{"arch": "transformer_decoder", "model": "autoregressive pixel model", "dataset": "capsule endoscopy frames (Kvasir-Capsule)", "train_examples": 42238, "image_size": 16, "horizontal_flip": true, "levels_per_channel": 8, "vocab_size": 513, "width": 192, "layers": 7, "norm": "layernorm", "norm_position": "pre", "activation": "gelu", "mlp_ratio": 6, "head_dim": 64, "fused_qkv": false, "bias": "qkv", "qk_norm": false, "layer_scale_init": 0.1, "parallel_block": false, "inner_norm": false, "drop_path": 0.05, "positions": "learned", "tie_embeddings": false, "init": "trunc_normal_002", "residual_init": "none", "optimizer": "ademamix", "lr": 0.00085, "beta1": 0.85, "beta2": 0.99, "eps": 1e-08, "beta3": 0.9995, "alpha": 4, "grad_clip": 0.5, "steps": 25000, "batch_size": 128, "epochs": 75.8, "lr_schedule": "step", "warmup_steps": 1250, "weight_decay": 0.06}
Rows from block 3 of a small autoregressive pixel model, named by matrix and row number. Rows with one number belong to one neuron. Each number is 500 + 50 x the weight over its row's rms, rounded and kept within 0 to 999. All counts start at 0. Numbers have three digits each.
After each neuron's rows are labels from the 100 images, of 14976, where the neuron reaches its highest value: "top examples" is what is common among them. Only what is clearly more common there than usual is listed. The data: capsule endoscopy frames (Kvasir-Capsule).
# fc1: MLP up (model.blocks.3.mlp.fc1.weight, 1152x192), inputs 0-95
# fc2: MLP down (model.blocks.3.mlp.fc2.weight, 192x1152, transposed), outputs 0-95

fc1.330:516574536492562441528488467490484511478507486477453570490554555476504485467462528559554487526526479624516404520475463558454492502499431489510490486532490497416384406473451479516493491307489443556396438481489573507614488482510436518560618506510459503574490464490523464528394521452522590556
fc2.330:526510507507512482502505498472502506481521488502508499417475514490459533485494514477439504481515524504502481505488494494506515502495559503490510492532491497510508502513496505483496506513490509498476502531485504509504514503508483502547511521482507504487512497493508486410506510526510489500
top examples: finding: angiectasia

fc1.335:407421504494584515485511486504558459441505448478451618556496639529506503450569495562588494499471507439522468510558448553469565437470538477456448481510499591437538563516490478423481431457563459512506454577514472514537541492407426567459488494410511488500488500419449542493484472540492536503
fc2.335:476498473570448499526511487526466498502533481533505508573480454506541517488509469508467444478506478502545542532465508473452484483509540476459527508495498508521537480469544468491500535501542496519487510477497548486519536501504517465489490501525489522486444522464498506382477474507453536472
top examples: finding: blood fresh

fc1.409:556441390470557562505610553563494491467559563509538431493583519523476459505516449461506547519584493471542359483500499555492494511475438521531459543420569468551516501501389542522499499477385650522522476524473588577457454533466557525554454499512485526418412444477536519541492497554572491502
fc2.409:541522499515543499516507532501489522492502500482454452486494471503470480545511508525488446475490479511478519447531509517542491465457494479521495495523482549533483484512535489531473511426546513493472448512547464535513494478526516507442498566538527468515539447496497524205481523454508499546
top examples: finding: ileocecal valve

fc1.705:418516406547480522497468607540510453559489490522522495524490464561458408525565426473537534489504550587522414514515547482507566437503486486552453522540495537402532431498507565495435531511574501528460487494473446531599560499493476559398502495527472560403439426461509525494452586559567478530
fc2.705:515417451573521516457450515508499481471515541493452441628449526512340533467396453445544525525491552515468567477504553498486472484514556510524553509512488517513477569518653552528497557549560543618561468505490442451558436496509438458548470528480480435551547548474491539411506445470399372500
top examples: finding: foreign body

fc1.89:509466486538554602563454487593536585519551597500378489583535530464513507433459511453577515493535476499506500464456513478494514425474544485499561520543462458391481534612380489500497452507483512510551437508472547535495455498508446340424532587494493547554538444514454552630452438481484496569
fc2.89:490501496463497513478469475499498474496498471504472459499510511546483534516547515522425491534485490485497485508487528491515455511528580511495477494502516467544493485488431475487494547498480504530493506529487494491511500532469507544553492500503524501501462464509476478570479532475508523484
top examples: finding: ulcer

fc1.645:536483490500559476525507487461478486573511457462490404495435482488523477494569482652536529537520517511523586443556531550520472448570544522467433480569460518507497519425418535460482560449479497465534512485509434476432543513496507374461589515427531508415467462465469390554446513428548572517
fc2.645:478511487497513512493504458524461519471503487480493507634473532497612468446510534510574537542501528507476486495486495515543508489502441479505501483508467499487521491512612475511513522482566493469481502470486490501493507518486464504445558497473485501511493488505513492671507494462519534523
top examples: finding: blood fresh

fc1.528:537563446562474626498490525486468564583478571479472468489548572508444508468494467579550564506524452463530457557467501551473536438506611505502483475553385525522400349448459493433466518515424419496514430485496471552444538558447521402595555424463584496490470454463457535516580467476533515443
fc2.528:488481483517540491565497514570476530535477438531530505615449476541616493481518489522399512524468525469519551504415536456557428482483399520529547504470493535519531488505562457502535520455526543477562509504558455534496450508512538503430498545515439484463469524485495423439477516451499523520
top examples: finding: pylorus

fc1.657:518443506451514448475530480485486524485551474420540503544396478490531484508559454500577529640532559553544506482550519430411434520501505460498516556517491458527450445435484551485569400493480527523437488468433543461541415439546457616485531435476522552576481448555516407488531412421577627588
fc2.657:504497475483477545494545478553471533486501474535454440450488470461315500512476464482489521472526563465482471435514557464491457513485624501493514489503493538508498475506374511537460495458497493491491474509495528503497518485508531465474520486522527550473507522511511525460524515488486460533
top examples: finding: pylorus

fc1.588:429554434432460451524572561499578534410533497471426434508509534475565483492465515585512523550466452468575396520491509454466475431460584459482477513520475504535584550585521484514560477437438506592482546417561567481487489503536508490458538570506580590524394430492508482517501483411412489477
fc2.588:477513559487505514478538447475501546559521555532486539387487502488440513448511514508430521452466474550445512511532532557457483512493562477533507538425406498502538485456598516515469433519405429478502487535535516481545476486514539536527506482456507534507506525502507535470511496547522463503
top examples: finding: blood fresh

fc1.610:460383469396541553441585586479564563505540446548483532488483467536514523476575457579542548556588492489449475521509445488372483453542556487506558474554544503451483469519496613427517410535545478595525462477514484533414456528527473488511511498396548507433514552623545556480479512506454571503
fc2.610:478505491505484528495541522554524496499481506534484486469486489500443501469466512485499508392533463521515515505491517482500491520453540480530571494495503547508493512492492498525525508484481488494451505520507498510488504476492508510491521496469497489528535521517488519494510469497477495478
top examples: finding: blood fresh

fc1.730:522501496568555532451485565524587399549518546463472442582418485506479514437483500458636399547480515424482537408493380414500528504500474569472610494502522480541476479582430489463522354554525527514517434489460451448446464496552496594404500588506516518494520542478562478511490529559461574529
fc2.730:493475529532499506452563521532501487532525474497456561433543519491561491480449476475440493459468506503548503512446559529448499566460569516497472491500483475516508515503538549538551478545570445435472484511540510488509474517462518495600458484516494490487538529492502523316503472428480499495
top examples: finding: reduced mucosal view

fc1.723:508500466526569447475428598472430478493548509439502485465617450443519493492487454601519551539535573483457450442435518474550437490609478551508483633624466493461436530428470468419543473462538528547424473535490523556446484541525464532518509500549492482576574561479396501484471434493465533521
fc2.723:506492588536508564486464418510501578495413503465464507428538510447414564494554504484567518362479573549532504511526466474547516484482506464478602421460557476508504482467428487510535511461653420478544475462530536415498511517489510485556551464488508504488464516541466617247479558504478494568
top examples: finding: foreign body

fc1.740:569446488437522524503615482541533538574495446428555538644531480438565475445586507474507534611409573452494455535515453443497457476494456524459408530475580533537426538480395628498524522545473482502430465495521569598450496421538436465437482494519523467503556428525529507533458546514562539539
fc2.740:481495474504477552542483563509477451482495481529511517577475513528416468524484461487404537390523486521498537463521537440492539514508530590473530500472566510489579455482430515473537511514572494499488524504493439539471502472536485464626492520504492442497500579417477487601536488472502521448
top examples: finding: pylorus

fc1.747:504530542511518526459523539504507634478431460535511525436570472580564404526505567540528445456486523495539512440509472580460515467534491480455563535582577427461516429454460540485518491486586482528519524512490513470435397403602507470486524580493432596569459539529574488545453475411483447621
fc2.747:504498513438513527536524470568505489448533610415472434354518445494373507451538496511432513543466455442516544599463505559456513524463588507467528469476503492527524519541379477543508503441503489436548483472506494441543622557480456552562499469510503581493529484500503431350502470496496446501
top examples: finding: ileocecal valve

fc1.291:528491516560536531499460568494521585415517570453538454481552460539551435420413461535541502487546486393500477591500477523441559429456452584518414575563549467448486526465448604536390489473496503507513433529587540481544518360570470451534486532488409549531524464524474443431438504499530567442
fc2.291:489534511469518462508512478588560486499473504501476551468515495489507462494504459500417457518513509525497561485513564523538481495468472473461535472441457502474492503476489491540536493516509574487502551532550504538493560507489530531691488474475548487552517499489446439470469492514528541477
top examples: finding: pylorus

fc1.70:487516406411560521460504561578497498492527469396500439510463477539504503441618490507475496634579477478634535443523478498495494529480516477431457476466608510449525403529543497566413538467502408558549492488547473552585519498501527467391490510509640569482499484472534479460503561482492488519
fc2.70:439475450494511508516501472443528508478479504507513542535535483480512521528500545513483469627550496479532526513549465465476530412476447463496575533416486517534446518528651468501508504495489454496552514528461476488524507493525516495307502392539524436535471463555526444460464453444485526569
top examples: finding: ileocecal valve

fc1.122:425558465478466523596479536543515515520510480406451503527470414511560471557457455558526525476484458483538546484385520485605581462570463477516525546581522483366507544548473488417502440441484486416461397470499551500434522452545471508465418542546468561533518478533540589511474475524451548525
fc2.122:498467500453513504490510529458496499508514487478509503460523425504469514497476477519529495512488480526495453476524505484482469498518547478488531506524507508509493537528434469521478524483505501498494528492473510489506511511468494511460512496486523494504483479494498497656511480499458517476
top examples: finding: pylorus

fc1.659:479438459486516459553468497450504487574507511427566514513471422528533470544470552548502524502530444435525490492471488459433538586517444518589513529491531458508563483484488495469503468450577553460555485422497499660512473406484473565458428573454478534540472475446512520583581525525589590510
fc2.659:531531505416546489512506465492519503514510468507478567505553554531678456486508516515644512629580502506508475514487491502444513512491488420510533497463479476457499494529476509419474479515462486517447532485459514535503502522435495490231492503503546467477495508557442493825463562533550497469
top examples: finding: ileocecal valve

fc1.130:519489456461467548579524458546532566518487510498560382594547534492460456466555491521488496503441539617558534525463476537491516505370499493460450557563469565450577520511536499418575489495412509515542535498449442487531497546542418423467504475501525458458476442548424553480598561521645506511
fc2.130:478519509508419466477489528497500467503487561555487506366540531476482554470514534552472461452504500466486456478468545516455506477577502551521530488529563492532508492470453532445475605497404495531492441558464516532474481497490582552578489476531497540497440557554499482603533475481501607490
top examples: finding: angiectasia

fc1.267:407406518547539516576507484509549484482483522509516582498517444459535449496572471454554559522417491436561465493470529502500502483468486565590430480481578505457507466435435547446505474541439507505499583548496468566518523405408491524487384501489550566454500485507447431492535492463555497627
fc2.267:510514562482471487524446517508495529523487494514546462391490516480509496485495523481418473406531470517512561538513506502510534539484569460438487512474465496441535502523500501521457509530418504515506526489525555506501493512523489431718517506503511499483490531506553498495503482487545473504
top examples: finding: ileocecal valve

fc1.283:537487467487534488485536592514526546519462475459542516535433474426510527531572450526515518488504573450663519485563419434541493418516519480380481510467558530547585505506497531590437465509570564550504395548418447461474416554514483461492563580475435508554463434517499503495483537495519543532
fc2.283:484491507526534512476500497535453517512528529516492506369540538486408513499484486469452500459539496479518465479518485511481468470518416486519535520525504472488472519495503534509494503512571463504506542470501504531519514487502526487574510525489499540489526494491529482173510514495459482497
top examples: finding: reduced mucosal view; finding: ileocecal valve

fc1.439:464585410611482510497523556621476472473523480439515542464513508487508474487484500516537582431498447459479532583572500495446513484535571607478505529504508550528536504487503596519468503481489468462512413553520509505472540567434506477534456505414473537542393465458553501502427484460490526534
fc2.439:504543500431523537479506532521486559508490519544506527631517508495554424515473559509560529461465427603464442513493545446534482522498430536474550515549563481532448470587492510455578455423482433436503504479552495475448513439442463521273559537563531478452564435461452544622531479461504565476
top examples: finding: pylorus

fc1.758:537467578480501466486371459542527543591494503483486522491430555487613470430499482540582530471546378548523538516419475467525564468522472478475549585610505488454512475401583545466506491487551414521588470539490539509542484435577461451449462454509487579417555514521494565547514519388609530513
fc2.758:505519477533432536490501496470480468522516500527506490505510486500486534492504507523466462466496503473518498491505456514513482490480530495514513502521459511515467514455452491521466512510600486504485522517465500521518510500500496517702516489460490525533476522508501498468457462514506507487
top examples: finding: angiectasia

fc1.154:511432470477447624468496563597463464530457471475548415558514471452582503519548476524528556471473512461568540458527517395588455494522518479434527530450505496431599490579501493506526414539513498519424419543472483537458452494532490456401462542379472484429487501503571621496560497534493497566
fc2.154:477456499520451586461514352547526497496537419494507465594531489450445597436510561465455467354533541425554401533544498535499441509492545469486499590446476479482457539470408499494421515491664506480470422521492494516485541474473526529405470568541470557490515566507495463331438515485468562533
top examples: finding: foreign body

fc1.67:471472482506537527434481549464513499405448557434512523465560513514585414500460568458574520481491478510508532449489514587466465454518506592505603517501405532478427481467597520534427537516568483538503470480488471540477558544521553486554522458346563508542428534571560476525609425493494586495
fc2.67:497532503457500479481523486473531495517511538529500485421515483543461487492483495493475517539517490507528499515485491476490503501527489496502537512497492493518504502476443487487476502515444512488511506519490499492509503489513514479385507484521556473519487523530480510585485523502480485483
top examples: finding: pylorus

fc1.175:448502442543512545487436488557621579580462475451502397552498438545649494500510511508546495512516477457491536480542547505487520493491515511509441579509509489546480449521562555483395495446535467585404437534514420567417459508524476443477444475483473556499466406462573502612493492508556573558
fc2.175:485496472580546468513485533467565517470467464490460549570433469473609593514475444586461468468489519489455454470515427540417454530448341510567436485488501513555489464432603449426543503551552514564451527559537478526476522493536493494568522501495415472555443512445480409580454490481548498461
top examples: finding: blood fresh

fc1.561:456457504554467529439527631472417531523462532523530533539449470521494496539600520578497596496565408462541456557537472490618499431535495479441443488538583576450460487509600520563494455393535472462540474539540452549460575483462448496524493483460553589429450497499477531415425517483529532527
fc2.561:530501529513480523499472476500451485502511499533471414499545436457416623571459499468490469522474526449482468542507494457487488514492559469542519465540544452553491525459468441448528477499460525478471481519506532572552494590422529491493511452484564480492509504525536459235561481558568503417
top examples: finding: reduced mucosal view

fc1.519:473475537564482496435434517501647532466460515468501597506531635517554528524473499509573645511501457426486499494562517523561486464455512474440496568545524543564510503434543447504594588477483502487489444511563426500504549498514476489481390514580490492464497489519531539506516499477481541468
fc2.519:551501537544415466472568490586486485497528424512508500477486457568595468497527530511471503460553488549497484585482509552514465477466725414464557467475480525523565444558406487536558549473510523509508510480475421485547520490489566460585500449444503505418496455495505518371420502519509500561
top examples: finding: pylorus

fc1.282:528530444520543468510616500544533533492505455455500538536424495549523474449621531488571511465494570429606427478424513458580474511527500456462565488485517469618560444484490594519459516460467417561512479590491408531443458386544466552499483536499534456449525491501449518476427561570470534526
fc2.282:549500499541491468472560523561517502526453518443509490290500466516393492513436487527454464410522450459511556474547476544448449465571570485516491427548496440531486557534469505449495537505562497560569508563462496534498555568443420492516521504516497479463477515549485520195461492490461421497
top examples: finding: reduced mucosal view

fc1.166:389528494498537459528501515598484455545543442516458497458552540465553477508499539552569556516417535487562539497572479502451422461436580553493569524588466466455443441532431592442583458514481558538434452533512445509546492485560452522423475499409490487451490484555424445492553549528626526564
fc2.166:486523426462538535506515485527502491416516501472497539519530562508653475461509510504535497482486540486501505488515512461488511529513436502549489472496484503525435569502581505514494556492459506520470511497501488504472509505471495519590501486433459550495484474487505483707550503533449507487
top examples: finding: pylorus

fc1.73:596558423477508528452530558509534511516510483471512431512460487504447429485495494549518471530569519556495454469489503529432512466464604514488464526389524515459541552492489490557550583496415542556465422521412493534444544532480561521464513585439498518512408443497560413512501545504555538547
fc2.73:486515485485403423492527521489543517487515430462511512586519463499614417434508546464565514564501532524535482488537531443453495548483383511493541501500462526586528468503598534486544497527537506517427464498490483488442507472462441515399524515457438460534532458477517458660487507476526476564
top examples: finding: ileocecal valve

fc1.475:433431478413446517452445590481501513500418438463554512479545567556533424486505419558502506521490602512477429473532477573546516444497589595488451520467449507529560432488620470501479526536475480511533539509486484504376504493428553421495471467420537489493482522531534514556582403503509534529
fc2.475:508462489459488486520532472453491508485519514489489500537485522518570522520496498502550504548496512504510535529472500510479469494489531481499508501518519486495497508504544499462515459478457497467508500480484490494525481517534493519339503485533525490509505512510508518634527513523512475491
top examples: finding: blood fresh

fc1.504:474536515559419477429499546436536469503309553485494507548466504566464470530522493566574522458437612482514430500452481490501570479470611603525547492426491460509425436401516619485468550509433546511465495481536496494469493540398505501577570535546437432541506439466537460500493489490502518495
fc2.504:463537415539470535483509501495508434522476473555478531533457520517418593476494461505361539519545499542465508442471537524500455488475484548484485507486519575483530505488525509483511510487553525530553512498520541526520463525527538486660479505490445476506496485515533479410506489491456499487
top examples: finding: pylorus

fc1.516:393450543466493595442511495469464456532449402439518533528568548525461484503551506566512495499452544475429548448494466492526501489526520617550548465656489545523442497524420434506512512432495624566465443520579419488420447542501513474533589457475539492431495513540446499534430484447474487513
fc2.516:503486518505499499490500503498481502505491488518500486407525490494431542489493508500451505447514493482514473487478506487476519489488582472481529504503505491503502482501447490520511521478475492512494517530497501489491497482473503489592497485493506480527515503514494514413497490518490496507
top examples: finding: blood fresh

fc1.21:554461483550537493480566582504544581470486431493536513499505543601551414481489499461488462435481516541450523562558516472468593405534453593525511551543469462473541447534397553436506385543537466514548518520548464457423498464546485445488552527507420587513559406516457453489582443520414536482
fc2.21:485550407526485527496501506500464510448489501507464507433508486492550472460491522518555481424537488476506487480496514540509505512472404519437498464489545496527482483474621525518514516534633532494523507481475470480484561480487464501760524471472464477505510493479475487454499507482497464531
top examples: finding: pylorus

fc1.464:537467479518583544461532504506477515554476500435595564443560619576479483540540471422501527549512508498506576456508447481426459369447385483513454489516526427506492596573394515483585512565460583531554448467502492539505495449509509541486446456457501653533578484534493598503488575508451513499
fc2.464:506493520535544466513536466484524494471495523481503521341482481517382500499477497519398473386491507467502520480502535496484465534536506496470510502498450485488449515452426515480480510486476476490474494513494490468538492505513462535537527509528503522488528481493574515271445512491522492486
top examples: finding: ileocecal valve

fc1.568:574503463492474564486528530588460573540506547456536473408489590469517453450609501516513585492538489435539563522563515467506405433487510474414514505529383500532550570454512534514538504519529439400494418506462490560521511479522406470522444570501563607493435509576563412561457545493465513409
fc2.568:462520489441542492492483498490535536494513467457480517564534505550659458475483478527643516592513479495479489560481474482503526511553500501489526499467503492559481526521603454506512505535451513498480514505494552464504575512475508510203483482517541526472525509513514534817539487509457449503
top examples: finding: ileocecal valve

fc1.220:454438519505541421531451557548528492517524558480586540596521523485503464447514534536518494485466509469577493497566478557602504463424508456513514498417507494476550485437474494441507548450499520493476533463579457582477499582512482549465407560539498520468461533509489534522534475506470587464
fc2.220:480468457482497487480456514492483499493465546472506448429490507481499555517512482472542492484510497513527483499531505493523497536497603485523530480509493521515521519468371497509488503472504480507496484507476512465489509523501501533572489459504561552468500481465524500365544503520492500559
top examples: finding: ileocecal valve

fc1.374:448437432506574519463458537451487575482478515497461491493543541509594472540470390499498596528502537556584471508396452507575631511474480472456472516559541477463512451491530433405493502400479403581529483518463520466503448570485469499419507564472422466533486524405479570497579516485575505512
fc2.374:428487526509538490469528434555510500469523525495499488490531551531315417495495499469528520395499498439488495458535526536491556480491484529468529472456478512530436521481491535491467549557594536473535538482529474439463590554500515495711497503514463504534482482493552495386508476509509521515
top examples: finding: angiectasia

fc1.427:451369512503451457403498486525513508481519538465474433450465490502590445506437590499457493468481548510535461517475493457530462388495485597536497499563487567489575488491525557552487442471569510541434495523553478488480499497592442500513400617442462507544499499448418489539428538551482547482
fc2.427:496506508461514509472469507521474433493568503510499550437534527511488439471478481514545491595522495485525482522515512484501538483497465470479483507477528496514461526492494481503496495515521510463483550474482500498519535537521459484394507517503481506480451473526525503489529516481484490484
top examples: finding: ileocecal valve

fc1.438:512472491490475498474505582579564535474582537511594543460541577556566443454608512502480519581453490559486453527535536496540538476532540591461484612526406507442499538391523511438512465475529448527511455465403456476425472525568415449510395477538526481578539532418553485623483435377430481433
fc2.438:512481556500523516514505500427525491491491491473494514513439481476524553460508537522464496530491534529450519501524563501531524544446596519466543512483448558528495475609545493471484468493389483522504484548482531480507505424442583503524504487486535506504553505470513508669485504472559478522
top examples: finding: pylorus